python train.py --dataset="regions of photos with short descriptions (Visual Genome)" --inner_norm=false --mixing="mixup" --beta1=0.9 --max_steps=10100
Rows from block 9, named by matrix and row number. Rows with one number belong to one neuron. Each number is 50 + 12 x the weight over its row's rms, rounded and kept within 0 to 99. All counts start at 0. After the name is the row's rms in percent of the matrix's.
# gate: MLP gate (model.blocks.9.mlp.gate.weight, 672x256), inputs 0-127
# fc1: MLP up (model.blocks.9.mlp.fc1.weight, 672x256), inputs 0-127
# fc2: MLP down (model.blocks.9.mlp.fc2.weight, 256x672, transposed), outputs 0-127
gate.632 107:54 55 50 60 45 54 44 59 54 42 43 33 59 54 50 44 43 45 51 68 53 55 37 28 38 37 26 55 40 43 43 41 65 32 67 37 47 27 62 72 59 66 47 55 47 46 69 33 40 54 59 48 49 72 50 52 41 32 48 51 42 48 45 47 44 40 67 58 53 46 78 38 57 38 55 47 65 36 66 75 52 48 54 64 55 63 39 40 48 43 26 68 53 43 61 62 38 53 58 60 46 63 43 67 42 37 32 54 61 43 28 37 56 30 52 42 46 56 43 57 67 53 39 70 39 58 56 53
fc1.632 108:32 65 34 36 52 41 42 41 55 70 60 52 76 69 55 59 35 53 35 54 56 31 55 56 43 30 62 58 49 52 55 63 46 70 30 60 47 40 61 38 74 58 56 55 51 36 36 27 36 59 53 36 58 57 48 62 37 24 28 67 44 22 49 46 63 41 51 55 48 47 64 43 53 39 70 31 45 56 36 39 38 36 55 58 61 55 40 40 63 45 75 32 32 51 54 41 58 61 45 40 34 48 33 45 53 43 47 69 55 65 51 29 69 53 47 50 62 52 45 35 59 40 48 40 65 31 44 40
fc2.632 110:49 34 52 48 52 48 43 64 40 52 69 61 49 43 65 49 43 45 56 56 44 29 50 52 41 47 47 39 66 59 43 51 54 58 54 69 60 34 64 40 55 50 54 40 68 32 30 55 44 75 50 46 61 16 67 61 57 48 38 66 52 54 54 54 25 42 42 43 78 57 55 54 35 74 25 60 48 35 71 63 39 57 45 64 58 66 38 45 29 47 49 46 56 40 52 51 81 62 27 66 56 40 54 52 52 55 48 47 55 45 63 52 33 51 43 45 63 41 54 66 43 34 39 34 40 57 49 61
gate.633 097:47 54 67 38 42 45 26 56 45 48 43 75 39 49 50 64 16 74 58 33 39 48 66 53 47 47 30 44 71 56 53 52 52 44 61 35 69 73 49 48 39 45 52 55 61 65 58 47 36 51 42 55 41 35 22 35 33 58 52 64 39 45 67 46 34 52 48 51 76 41 54 63 48 50 66 47 49 45 37 43 49 52 41 45 46 78 54 34 60 47 48 77 63 47 63 55 40 22 49 68 61 26 62 72 61 41 72 53 31 34 32 61 49 45 34 51 58 55 44 47 42 58 59 62 46 60 53 54
fc1.633 096:43 52 52 40 35 42 58 46 73 44 68 65 63 56 35 56 28 63 56 45 57 52 56 45 75 49 39 74 65 53 58 57 48 38 70 62 56 40 65 54 58 26 44 46 46 47 46 68 48 55 60 29 56 63 40 35 52 56 38 43 57 50 46 55 54 34 57 68 67 51 46 72 33 67 35 36 39 41 61 54 54 40 35 58 44 79 35 69 32 46 61 48 63 30 59 45 30 39 68 31 37 28 58 45 39 29 48 33 21 51 57 58 47 47 32 44 47 64 37 36 49 57 53 48 43 52 68 58
fc2.633 094:82 52 55 54 38 69 34 43 43 55 73 46 52 38 66 48 51 43 72 40 46 48 57 49 64 33 52 40 36 38 53 54 28 41 70 51 62 56 51 34 49 54 62 41 58 67 28 64 42 36 61 48 63 60 64 69 69 39 40 42 41 44 54 48 52 39 63 48 46 45 43 60 45 14 48 34 26 50 65 41 41 40 69 48 32 64 62 60 36 40 56 34 52 54 64 42 75 46 40 22 43 55 51 33 34 51 29 46 27 55 48 35 66 60 49 50 56 55 59 62 51 45 58 58 27 52 49 41
gate.634 101:38 36 49 67 59 44 37 67 44 56 49 25 50 44 58 54 41 76 29 66 63 61 52 51 54 49 43 55 45 60 48 37 37 48 39 53 35 55 40 45 55 35 32 66 60 65 48 45 60 42 46 45 40 21 46 34 47 72 59 51 36 52 35 53 50 33 44 47 55 64 49 69 59 55 23 58 69 43 58 36 44 34 55 74 35 53 53 50 52 54 43 60 52 71 58 66 57 47 56 42 60 63 35 66 58 32 58 55 48 65 49 45 67 51 64 53 55 38 47 27 35 71 63 54 55 54 44 37
fc1.634 098:34 48 62 57 43 59 58 54 39 52 52 61 84 37 66 46 56 66 51 49 31 60 38 46 77 81 51 38 61 35 53 26 57 45 58 33 72 36 40 42 62 60 43 37 50 49 46 73 46 57 70 37 47 39 33 40 62 64 51 84 57 73 33 41 55 52 53 53 72 56 70 40 50 24 69 52 55 57 56 45 44 66 21 60 39 60 51 42 49 67 39 44 27 37 45 45 31 37 65 64 60 56 42 26 43 35 45 59 54 33 39 39 45 56 54 45 45 51 38 51 56 60 52 63 51 53 60 37
fc2.634 098:43 49 58 36 43 83 53 62 35 70 64 54 55 40 50 57 30 53 57 61 64 58 57 48 47 31 67 60 56 52 52 40 51 57 69 54 35 44 43 30 36 41 47 38 62 48 53 35 50 45 45 33 63 75 35 41 47 48 45 48 29 46 60 77 36 60 40 63 67 57 42 69 51 34 42 61 52 49 53 61 44 45 58 38 32 63 49 45 45 19 53 70 60 71 35 33 58 63 33 47 58 57 45 42 68 54 49 59 45 39 44 32 47 53 64 41 39 46 50 67 61 49 58 51 36 64 41 43
gate.635 104:59 66 67 48 47 47 53 62 70 61 38 63 39 75 34 54 74 52 45 55 41 57 47 51 58 39 45 32 43 53 49 33 58 68 77 69 63 53 56 42 63 51 50 61 63 54 48 73 44 46 36 46 46 52 58 31 46 49 45 35 42 34 40 39 52 59 63 60 54 49 27 33 35 45 35 62 39 48 51 50 49 42 42 68 47 41 42 43 33 56 27 37 61 38 29 46 57 54 35 34 57 53 39 35 60 57 55 55 50 48 39 47 26 40 41 78 54 59 45 69 57 54 22 81 36 56 60 53
fc1.635 104:45 75 46 72 41 50 70 50 61 66 65 35 37 59 51 60 47 52 55 46 30 61 53 54 78 50 29 77 48 41 63 45 51 44 29 61 38 58 45 52 56 43 59 61 55 41 46 60 45 74 13 52 48 55 45 41 45 49 59 39 57 38 51 42 59 56 46 54 44 68 55 39 50 40 43 19 51 70 59 62 32 59 59 53 64 67 50 50 48 61 48 40 52 61 64 52 73 50 48 35 36 46 53 44 63 25 47 49 48 53 35 62 57 65 46 40 37 38 45 38 51 58 57 52 69 68 52 24
fc2.635 103:30 40 58 45 41 47 43 59 51 40 82 76 57 51 48 21 60 43 62 60 54 56 55 59 46 40 43 44 54 52 30 50 55 58 45 53 47 73 42 60 79 68 37 45 29 53 60 71 54 38 59 60 64 48 82 53 64 55 44 47 49 43 53 50 35 40 56 53 56 42 43 50 31 67 33 51 28 46 25 45 34 40 30 45 58 50 50 59 48 36 50 47 43 56 57 51 45 47 38 39 54 42 70 41 51 49 40 56 73 65 45 55 30 55 37 63 54 24 47 56 46 61 52 50 57 58 36 56
gate.636 108:31 44 49 55 45 72 33 77 58 55 45 54 52 49 47 42 37 60 32 54 78 55 55 39 56 71 50 41 55 64 80 58 54 62 50 50 45 43 51 61 19 54 42 47 51 59 52 52 72 44 54 61 33 64 53 16 46 56 45 66 38 42 67 50 72 44 59 56 59 43 76 49 66 64 50 61 50 56 71 51 30 66 77 44 40 49 49 51 21 49 33 47 43 56 35 48 36 27 89 52 50 45 64 42 46 43 71 42 62 36 43 49 39 45 66 61 48 54 43 59 52 63 36 42 50 45 55 63
fc1.636 106:49 45 51 27 57 30 47 44 56 52 54 68 44 74 59 37 59 58 45 41 59 48 53 41 45 35 25 46 33 47 39 52 38 63 66 62 70 47 47 37 75 71 38 52 53 25 23 46 65 49 75 36 76 57 70 26 50 56 36 64 53 62 38 53 56 48 42 21 65 57 50 62 29 47 59 40 41 41 57 39 26 56 45 67 48 45 50 20 44 36 61 54 50 49 51 60 49 51 49 59 57 72 47 47 49 38 59 48 45 25 54 62 60 47 48 41 58 55 63 55 43 61 67 56 56 57 74 45
fc2.636 109:62 36 53 30 48 40 65 48 68 42 50 60 66 60 28 31 47 29 55 57 57 37 56 38 58 35 55 43 33 81 49 60 42 50 42 39 57 52 33 47 36 69 46 57 49 57 35 71 56 44 47 59 47 23 32 56 42 45 23 61 79 26 33 37 57 57 66 68 24 26 48 48 45 55 58 62 51 40 36 69 58 46 59 32 41 45 53 62 55 46 41 43 43 38 35 69 46 41 40 51 66 64 69 43 58 43 43 41 61 53 40 67 44 64 27 59 53 55 49 51 74 38 52 49 60 47 44 58
gate.637 097:45 56 57 17 53 45 71 39 56 72 76 84 30 39 54 62 77 76 47 46 33 55 43 54 37 56 44 58 48 59 48 39 58 59 85 38 50 63 47 35 66 43 41 70 47 51 52 61 38 52 39 43 69 31 52 57 44 45 48 49 42 51 68 47 53 42 56 55 60 54 49 63 35 68 71 51 56 30 61 55 43 39 45 50 35 42 63 56 61 49 41 40 66 64 49 57 61 71 47 54 41 61 32 50 67 56 43 36 67 66 34 54 40 42 69 49 51 45 32 53 32 35 54 56 47 43 51 35
fc1.637 097:36 61 58 49 62 36 59 37 40 56 75 45 47 56 47 37 40 51 56 55 45 36 43 52 48 48 39 57 72 42 66 65 31 52 59 38 20 37 49 60 54 50 48 62 49 45 29 43 46 46 66 76 54 62 55 33 29 39 51 42 63 58 44 38 68 26 55 48 36 67 63 40 44 36 51 55 43 44 56 43 42 47 70 35 37 48 44 74 53 62 37 73 65 42 51 44 36 29 66 49 48 54 66 31 52 57 69 41 52 63 54 50 71 36 53 52 60 45 41 55 61 33 38 61 75 46 47 51
fc2.637 100:51 29 51 41 42 57 59 35 32 51 57 28 58 40 44 46 63 69 52 53 67 47 44 51 44 58 63 39 53 66 44 64 43 66 50 26 52 46 59 57 41 45 42 34 38 83 60 55 63 66 41 59 74 54 50 58 52 44 69 55 62 52 32 43 34 49 39 59 53 38 37 68 53 64 41 54 44 58 35 62 53 36 37 67 73 57 67 45 46 36 57 63 41 41 29 33 60 39 07 49 50 39 42 44 55 67 32 42 33 45 43 56 43 47 38 34 60 52 55 73 61 58 50 49 65 63 43 44
gate.638 103:35 34 41 18 54 47 40 48 37 77 54 52 37 63 60 72 27 43 45 43 23 53 49 54 74 41 43 45 55 33 62 31 39 49 62 57 46 68 69 49 51 44 35 19 37 50 62 62 49 46 72 63 46 46 53 65 47 41 66 45 33 57 66 56 44 51 76 72 28 53 48 63 58 56 57 37 48 63 45 37 35 55 38 57 51 41 48 54 50 46 54 57 31 73 35 36 31 31 76 34 66 48 40 53 70 42 48 49 37 64 32 76 38 48 79 51 60 41 53 46 50 56 37 52 50 59 58 56
fc1.638 103:52 47 55 37 19 42 60 51 52 55 42 55 64 42 71 48 40 37 57 56 57 48 45 38 35 51 23 57 41 48 37 54 63 45 58 46 54 34 38 45 36 48 47 50 60 59 42 44 72 50 43 68 22 41 44 43 71 32 56 34 64 26 59 53 51 62 66 51 19 52 70 51 70 35 65 42 58 50 41 54 41 62 47 27 67 54 57 69 49 46 55 52 50 41 40 49 32 69 66 69 26 32 70 43 60 39 57 35 66 62 36 50 55 68 41 26 48 61 70 66 50 39 35 38 51 42 44 39
fc2.638 098:41 47 67 58 41 54 42 38 55 40 48 51 45 54 37 41 36 70 79 26 68 38 45 49 45 49 38 41 55 47 55 64 48 46 62 43 63 56 32 41 50 51 66 56 83 34 46 41 40 62 55 48 44 71 29 74 75 48 56 54 21 51 68 31 56 50 52 50 33 60 50 64 50 49 49 47 49 60 44 51 65 62 78 31 30 34 46 57 47 31 35 65 42 61 33 49 28 30 41 49 34 40 53 41 50 53 35 35 51 61 32 55 38 58 55 43 35 56 55 47 62 52 37 62 36 53 67 54
gate.639 098:52 56 53 59 35 49 54 54 34 54 62 48 53 48 47 26 51 83 43 46 51 21 58 47 49 38 39 65 64 39 64 46 29 57 50 60 57 47 82 46 48 51 40 31 42 35 55 49 59 33 58 52 31 36 37 43 44 50 52 64 54 35 45 27 60 73 62 51 58 27 54 47 39 48 39 55 43 43 57 27 52 56 71 40 58 39 45 59 60 59 53 39 42 59 49 44 52 51 31 40 43 64 38 61 24 42 45 25 47 71 39 66 68 47 41 69 61 58 42 57 44 34 38 56 46 33 58 72
fc1.639 099:55 48 61 31 36 46 50 59 44 42 44 70 59 58 44 38 34 54 50 65 50 52 54 43 49 71 45 48 53 36 50 48 59 44 31 51 30 63 22 52 64 38 49 48 39 70 36 44 37 50 55 60 76 47 59 37 59 32 46 33 36 31 50 54 60 45 26 59 36 30 56 58 34 50 47 49 53 41 59 35 46 46 76 25 68 51 42 38 55 64 38 44 46 58 45 61 56 49 73 51 60 65 48 47 50 40 62 46 41 54 42 60 47 44 68 58 47 50 50 39 38 47 31 62 51 59 53 38
fc2.639 100:49 35 41 30 56 58 67 54 70 24 60 58 46 36 40 55 57 39 50 42 46 51 52 61 45 46 69 39 35 47 51 35 33 48 40 49 45 40 43 30 42 42 34 60 71 53 39 35 74 47 40 35 50 45 53 63 63 47 44 63 43 47 71 43 58 59 70 63 38 52 47 72 66 52 33 49 66 39 56 51 66 74 47 57 34 61 58 64 59 46 24 44 45 72 41 54 37 61 33 65 45 31 36 51 55 59 39 56 53 45 38 39 51 40 50 36 38 52 62 29 52 53 44 58 40 54 57 50
gate.640 103:23 52 47 50 35 45 49 45 31 53 73 25 51 52 62 65 28 64 48 57 63 42 44 62 47 55 48 52 44 48 57 60 43 28 50 39 56 57 70 51 44 51 28 49 56 38 75 45 71 65 35 70 43 68 46 38 53 47 52 40 52 17 65 48 64 50 59 62 47 51 55 52 49 62 45 46 67 58 31 43 52 73 30 38 29 58 54 34 57 47 64 43 56 33 67 50 33 58 29 63 58 57 58 74 53 49 45 41 50 43 44 19 57 72 53 35 51 49 57 45 57 38 51 47 41 28 52 58
fc1.640 102:52 57 43 48 49 45 66 53 47 42 54 60 71 55 44 39 43 51 53 39 48 58 43 48 48 65 45 56 68 41 54 43 64 38 70 49 72 62 35 50 43 69 46 47 47 42 41 68 37 63 41 54 61 53 45 43 57 56 51 45 43 57 59 62 39 51 44 32 68 60 53 48 26 34 38 47 23 38 31 54 59 51 50 14 63 54 56 49 69 39 57 20 26 48 70 61 42 63 47 63 62 35 61 48 45 38 47 58 27 43 29 38 38 66 63 55 30 49 33 62 53 36 40 51 47 78 57 59
fc2.640 108:64 38 58 42 14 61 46 61 56 40 37 62 64 42 58 46 42 33 64 29 35 57 64 31 50 45 56 46 53 38 54 35 40 57 51 38 57 42 44 42 55 42 46 60 40 57 63 30 48 54 48 60 56 57 42 55 53 60 47 40 46 48 36 57 64 54 51 69 50 54 68 52 44 48 37 57 46 48 65 35 62 50 61 41 38 58 48 50 44 36 38 54 56 54 23 59 33 52 53 36 48 47 48 28 36 27 41 71 46 54 43 54 39 28 22 53 60 49 41 42 56 60 57 61 37 40 49 59
gate.641 097:34 48 49 74 53 57 71 67 60 43 33 57 66 38 68 50 58 63 60 54 57 34 69 48 41 73 45 67 36 38 54 31 28 53 56 71 46 49 44 36 50 39 41 41 66 37 67 33 34 39 61 61 66 50 38 52 52 47 54 53 63 49 69 45 35 58 51 59 49 64 53 46 34 53 60 38 49 47 43 23 32 69 43 50 47 50 56 49 57 63 27 51 40 55 56 57 64 77 49 52 77 50 29 85 51 39 47 54 35 48 57 36 56 38 57 49 37 43 43 42 60 48 38 44 41 44 21 38
fc1.641 098:73 64 63 49 60 49 54 60 69 61 49 23 14 41 57 41 36 38 51 73 40 62 45 51 54 74 59 54 34 39 59 24 48 66 36 57 26 53 55 40 47 54 44 52 57 52 69 47 50 41 55 65 45 35 52 36 68 42 65 47 35 67 54 81 50 51 47 40 26 46 46 45 65 42 44 60 59 35 54 75 42 36 42 57 65 70 46 63 23 46 52 42 33 54 44 27 44 41 51 45 61 44 51 31 65 58 57 56 45 42 40 37 55 39 35 53 53 42 28 34 46 53 22 61 48 59 24 37
fc2.641 095:46 37 69 46 55 55 44 46 63 31 51 48 34 60 52 32 59 38 38 47 35 53 57 65 39 57 52 42 66 40 50 68 49 48 35 62 46 42 43 59 30 52 60 31 64 29 59 52 47 42 47 49 63 34 30 60 40 41 67 55 45 37 55 45 49 47 63 37 74 52 43 47 39 55 47 69 70 31 41 60 40 59 38 62 54 55 68 52 65 42 60 37 45 46 32 48 53 48 40 42 59 50 51 49 69 71 45 38 36 43 48 57 78 49 31 49 38 44 47 58 34 47 38 56 68 50 71 57
gate.642 099:31 41 51 60 39 72 33 47 41 42 60 23 53 49 40 72 41 54 60 53 56 59 55 48 54 78 39 53 47 56 43 38 52 47 52 64 51 50 52 46 42 38 51 43 66 52 51 43 71 69 88 44 57 52 62 57 55 32 34 32 35 43 37 53 65 47 55 60 57 59 49 28 60 52 59 61 71 73 36 60 37 50 54 55 53 56 41 49 47 52 40 67 38 57 55 52 39 20 61 46 36 57 39 50 36 54 39 52 58 60 40 32 50 49 45 65 49 56 60 48 50 70 38 54 57 46 52 68
fc1.642 098:56 58 42 56 42 39 46 51 52 63 53 57 60 50 33 38 39 63 50 39 60 31 38 68 65 32 30 51 70 45 65 50 53 60 64 65 52 31 56 46 51 43 57 41 73 47 29 62 39 30 67 39 53 25 65 48 62 48 43 47 52 39 54 66 50 71 51 42 62 45 48 45 28 42 47 40 45 44 35 60 45 42 44 48 80 33 54 39 44 55 64 40 36 46 42 47 44 45 37 44 48 69 32 31 39 59 63 48 31 74 43 39 46 54 42 59 48 45 55 50 34 74 69 48 53 63 67 39
fc2.642 100:50 45 51 43 27 42 48 52 63 67 59 45 51 47 39 41 48 54 51 41 30 38 47 39 34 40 53 48 40 72 44 60 54 55 51 46 59 19 35 59 33 71 37 45 75 53 60 50 47 46 34 40 42 68 36 53 60 41 46 59 46 20 34 39 53 40 42 77 41 44 61 61 57 51 58 25 40 22 52 44 65 64 65 38 67 58 47 45 26 56 36 46 29 53 30 45 39 39 38 39 58 53 72 37 67 41 37 51 55 55 54 50 55 46 50 50 71 35 52 46 59 51 45 61 40 55 65 57
gate.643 099:34 54 41 56 63 49 70 43 44 51 61 35 69 52 52 44 55 57 48 56 70 56 39 52 54 36 48 49 34 43 75 70 72 41 51 60 49 35 34 43 42 49 51 43 43 46 56 36 57 62 37 47 66 64 53 46 54 44 35 54 39 37 49 73 45 48 46 63 35 70 61 51 68 41 44 44 57 84 52 50 55 52 54 29 64 74 40 35 60 38 62 47 52 53 47 69 31 54 59 43 45 63 60 63 60 45 29 55 34 41 65 63 47 47 53 33 57 48 74 64 45 52 44 46 46 39 47 63
fc1.643 100:57 67 60 55 56 63 32 69 53 44 40 46 31 57 51 60 44 62 40 57 41 58 69 49 33 28 52 56 58 58 18 48 60 46 34 53 42 49 70 42 74 65 48 57 28 59 76 36 43 66 54 76 60 62 56 49 62 26 43 34 36 78 69 54 46 57 33 62 37 54 57 56 40 55 50 51 47 43 62 56 67 31 43 56 60 59 32 37 48 39 45 70 43 54 57 53 59 56 70 42 54 43 57 79 61 42 55 61 40 38 51 57 61 39 59 30 62 49 53 40 57 63 46 50 53 36 50 59
fc2.643 096:56 43 47 34 51 42 22 16 48 50 81 55 64 64 54 45 59 37 59 35 63 33 48 31 66 45 67 33 63 56 43 78 61 37 24 53 64 41 50 45 29 37 48 35 60 49 45 56 52 60 49 32 46 29 70 53 57 52 48 56 37 55 36 64 37 46 54 57 60 58 53 44 43 59 43 54 45 50 47 60 58 54 43 44 53 68 53 41 41 46 59 30 73 42 62 50 49 76 49 61 45 81 51 44 47 53 61 57 53 46 54 35 75 49 43 59 48 47 56 45 62 38 42 40 50 31 36 65
gate.644 102:43 74 65 45 54 46 39 44 39 47 51 51 63 39 47 59 53 57 58 63 58 80 50 52 44 49 32 29 48 48 47 57 28 42 77 35 69 44 43 58 55 49 60 38 54 45 37 46 32 53 39 53 53 51 40 52 48 50 62 50 46 36 57 61 28 47 28 68 38 51 14 62 61 39 55 52 58 58 44 43 62 47 38 46 43 36 70 53 44 66 44 48 46 51 49 32 37 47 57 41 55 37 60 59 61 57 49 68 58 43 60 65 54 39 65 55 65 63 38 59 48 25 56 66 51 22 52 91
fc1.644 101:81 36 55 49 43 57 37 44 47 64 39 56 60 42 71 50 54 46 59 62 49 43 56 55 59 41 52 65 43 49 56 44 69 46 67 42 63 52 41 42 52 80 58 23 56 48 56 45 29 52 36 47 52 25 34 64 42 42 37 58 35 41 37 41 38 31 64 24 38 44 55 57 43 45 52 45 82 63 41 83 57 40 57 42 41 50 70 73 65 49 58 23 48 32 67 58 43 59 42 50 41 49 41 32 16 61 37 48 63 34 56 66 52 66 55 58 49 34 51 57 68 27 39 62 45 46 44 41
fc2.644 095:45 33 46 44 63 46 66 55 59 51 18 51 52 64 66 51 37 65 73 31 58 40 59 58 51 63 41 51 37 36 57 47 65 57 61 42 34 45 49 63 51 49 48 51 58 57 47 32 70 45 65 45 61 53 26 68 41 70 21 21 56 43 28 45 59 76 58 50 29 58 39 71 51 43 58 27 80 58 53 36 33 34 54 45 57 49 49 41 34 55 56 56 60 65 46 33 41 35 50 44 54 33 56 48 50 55 37 31 33 49 60 71 33 76 46 70 51 48 59 57 48 30 56 41 57 42 43 56
gate.645 105:47 61 37 57 53 39 37 38 46 68 41 50 56 44 47 33 52 58 61 45 55 64 57 49 56 41 48 42 58 41 36 61 45 32 67 54 40 47 55 43 54 46 47 34 48 47 61 31 51 54 55 61 47 50 53 61 51 74 57 33 41 42 58 44 37 46 54 73 43 68 24 53 37 55 38 40 44 60 52 54 41 52 53 51 30 68 51 85 70 39 50 74 58 54 55 50 60 41 52 31 60 46 45 81 60 48 65 47 50 37 74 54 59 45 71 48 36 66 67 51 48 56 51 58 53 50 37 72
fc1.645 103:42 62 57 53 47 43 62 44 26 49 60 38 41 56 31 45 47 34 64 52 50 60 46 48 65 62 36 58 65 62 64 66 41 33 39 45 62 34 69 44 84 40 37 58 46 39 32 47 44 38 29 27 44 45 56 51 52 41 51 40 58 68 38 70 52 47 44 52 55 49 40 35 54 42 40 85 28 65 31 44 50 53 44 67 43 45 22 31 44 34 41 49 50 59 54 36 61 53 58 36 52 58 38 24 59 50 41 41 31 55 43 37 52 39 48 64 77 46 51 66 43 73 34 56 44 57 48 49
fc2.645 106:51 31 47 44 39 26 44 56 37 28 59 52 38 31 57 33 65 47 48 63 26 61 47 71 53 36 70 68 56 60 52 51 60 52 47 47 43 41 55 32 50 48 67 47 42 51 41 52 33 38 39 67 64 72 63 13 38 44 62 46 67 48 60 58 57 45 58 70 66 50 31 24 45 53 62 45 62 53 52 48 85 40 61 46 51 61 45 69 81 57 48 49 58 77 32 35 61 59 65 52 52 66 36 60 39 38 58 65 68 30 39 37 58 29 56 36 62 59 48 44 57 46 34 60 35 60 74 52
gate.646 103:64 55 59 54 43 65 29 48 22 50 58 41 43 56 51 54 64 54 44 62 54 50 36 38 50 49 23 42 30 56 46 41 40 64 54 55 71 29 52 45 37 65 39 49 51 56 24 36 45 48 68 48 65 53 47 55 56 63 47 61 43 32 22 55 47 57 60 48 57 32 57 49 58 55 46 76 48 42 56 44 34 46 55 57 54 49 16 54 35 47 63 34 43 39 26 41 36 58 49 33 53 53 67 50 59 44 39 41 61 51 29 41 30 51 54 60 50 50 57 47 51 56 34 53 60 57 69 38
fc1.646 102:40 47 44 56 48 37 31 39 39 46 26 31 38 54 59 38 70 44 45 50 44 50 69 49 50 47 38 45 49 33 52 42 68 29 43 49 48 54 40 47 46 31 37 64 47 43 67 58 49 44 65 45 88 51 59 34 65 46 41 30 59 55 64 60 53 46 28 37 55 70 46 39 29 66 45 54 54 47 59 62 36 54 21 40 60 40 56 51 57 50 42 47 54 39 54 43 60 31 52 53 50 54 59 64 50 50 44 47 60 19 47 57 33 39 67 51 25 47 57 44 44 30 48 47 53 53 53 58
fc2.646 103:69 46 48 60 53 43 48 49 43 37 52 40 54 45 61 30 51 53 52 56 54 66 61 41 43 63 36 50 60 63 46 44 72 31 42 46 60 64 49 80 22 64 36 25 43 57 70 59 60 21 74 54 58 24 38 56 42 42 41 60 20 67 52 36 44 71 40 51 38 60 46 57 59 56 38 69 40 41 57 51 38 47 58 53 44 55 47 42 41 37 58 60 58 39 44 60 61 54 43 47 55 67 41 50 66 41 56 35 56 46 41 36 40 64 55 64 30 55 47 55 75 56 48 49 49 49 49 46
gate.647 106:59 51 45 33 56 65 34 44 47 48 54 54 60 42 49 35 55 29 49 47 47 58 48 30 27 83 39 52 42 39 39 43 36 59 56 60 34 50 36 56 53 43 71 39 73 54 41 45 66 57 28 31 21 47 33 55 56 49 58 66 49 48 31 46 44 45 50 60 38 47 49 78 29 50 64 74 56 61 50 33 74 37 43 80 43 81 48 61 61 57 43 69 64 46 50 37 58 25 68 29 65 58 50 45 50 51 34 44 56 48 48 73 48 53 64 69 41 53 70 70 69 67 46 60 69 67 50 56
fc1.647 103:37 61 49 48 66 41 47 60 49 53 53 27 24 32 53 64 68 54 56 51 74 41 33 38 62 56 62 32 28 38 64 48 57 42 77 37 60 48 41 59 60 73 54 23 64 49 28 36 53 73 37 25 41 67 34 55 44 38 29 44 63 42 59 48 64 55 43 67 44 69 53 45 42 53 61 76 43 62 55 69 51 75 49 60 46 60 45 47 24 48 63 74 64 44 43 49 56 57 63 65 52 57 48 56 37 60 47 49 47 24 56 51 33 48 52 23 46 52 50 59 42 48 65 39 50 50 36 43
fc2.647 104:48 44 48 61 36 48 61 29 35 45 50 74 50 46 37 59 17 62 35 70 42 51 47 63 58 70 49 58 75 53 37 44 48 43 52 72 32 46 50 77 67 51 72 48 36 41 33 48 64 48 59 53 43 58 46 42 72 52 43 67 49 54 41 68 59 42 47 43 72 56 53 45 62 58 62 53 64 43 47 63 42 55 65 73 47 36 41 36 54 60 43 50 36 43 36 54 30 22 76 77 44 44 64 45 40 35 43 48 59 61 38 60 35 48 51 59 52 62 39 49 39 69 50 49 41 35 42 63
gate.648 107:56 58 51 61 40 71 41 39 62 49 53 40 37 72 35 61 59 47 43 49 57 68 60 53 52 33 57 45 44 47 55 60 63 46 65 49 44 50 50 45 60 55 38 69 63 43 51 60 45 40 70 44 44 52 61 63 46 60 38 40 30 32 41 61 43 60 68 69 55 67 34 22 54 53 63 59 45 45 51 66 43 60 37 51 50 48 42 55 49 47 42 55 70 51 56 33 51 45 30 40 45 34 49 58 80 41 52 62 37 60 36 70 41 59 42 40 60 46 59 52 29 74 65 67 51 67 65 48
fc1.648 109:40 41 60 47 46 32 44 50 46 59 54 46 58 66 59 40 55 56 50 61 54 58 44 50 54 46 36 72 46 43 62 24 40 50 47 68 41 40 19 47 76 65 67 43 43 46 37 28 53 56 46 66 48 59 42 45 57 28 52 40 24 53 65 60 72 79 57 58 36 36 49 62 60 28 44 60 47 38 42 42 56 45 60 59 55 53 45 37 59 54 73 37 41 39 65 66 54 71 54 40 64 39 46 71 58 46 63 56 52 52 45 21 47 45 53 51 56 53 70 37 60 56 24 47 64 34 51 58
fc2.648 113:38 60 49 65 63 33 26 38 42 72 29 42 47 46 41 49 39 55 47 21 63 48 41 51 42 54 45 62 55 65 49 42 69 59 42 71 59 50 27 41 38 47 64 42 58 49 66 55 27 43 33 60 61 60 42 42 39 47 30 35 56 42 44 30 38 24 49 54 42 60 50 46 55 55 38 32 54 41 51 46 65 62 40 67 51 56 37 17 60 50 48 53 47 60 46 49 57 36 66 47 42 44 40 47 58 36 38 55 70 78 46 42 38 62 60 58 70 82 53 55 47 58 32 48 63 40 58 59
gate.649 104:57 40 51 31 44 24 69 53 42 49 44 42 52 49 77 48 69 40 64 59 55 36 46 63 41 41 30 36 40 54 65 36 45 57 48 80 46 51 43 52 70 53 56 57 34 59 72 45 56 57 42 54 49 51 34 58 68 44 71 62 48 40 55 45 63 77 51 39 43 72 50 53 68 70 57 55 50 64 58 62 59 58 39 56 49 31 45 48 34 48 45 28 42 60 48 76 36 49 53 49 57 69 40 39 68 45 49 35 63 62 38 56 56 42 48 58 41 65 60 60 33 46 40 58 59 53 90 32
fc1.649 103:43 49 44 37 68 43 55 72 49 54 48 53 53 47 35 33 41 53 82 67 41 55 49 34 57 54 55 52 57 42 46 50 46 54 47 50 56 66 33 57 49 56 36 49 67 44 67 57 65 57 44 29 57 36 45 36 38 51 57 50 76 18 44 45 29 34 45 42 30 45 54 65 36 61 61 46 71 52 41 65 47 44 40 79 35 46 54 52 60 44 57 49 73 50 54 55 60 37 73 65 31 60 65 37 41 43 51 22 44 57 36 36 48 39 29 39 45 46 48 59 42 49 48 64 40 46 45 51
fc2.649 102:49 57 59 61 34 55 63 54 36 28 47 47 52 22 40 53 77 55 37 49 54 43 55 57 67 65 55 49 52 45 65 44 28 55 59 71 32 58 58 65 45 67 38 50 30 69 51 54 67 57 28 49 59 51 68 31 32 50 41 53 46 44 56 60 55 44 66 37 50 46 41 51 66 52 30 67 37 71 50 71 47 46 55 37 42 23 64 41 63 68 48 46 49 64 52 63 37 42 58 45 45 41 36 20 51 50 63 46 44 69 63 41 52 37 48 41 56 48 57 53 40 58 56 62 59 66 60 59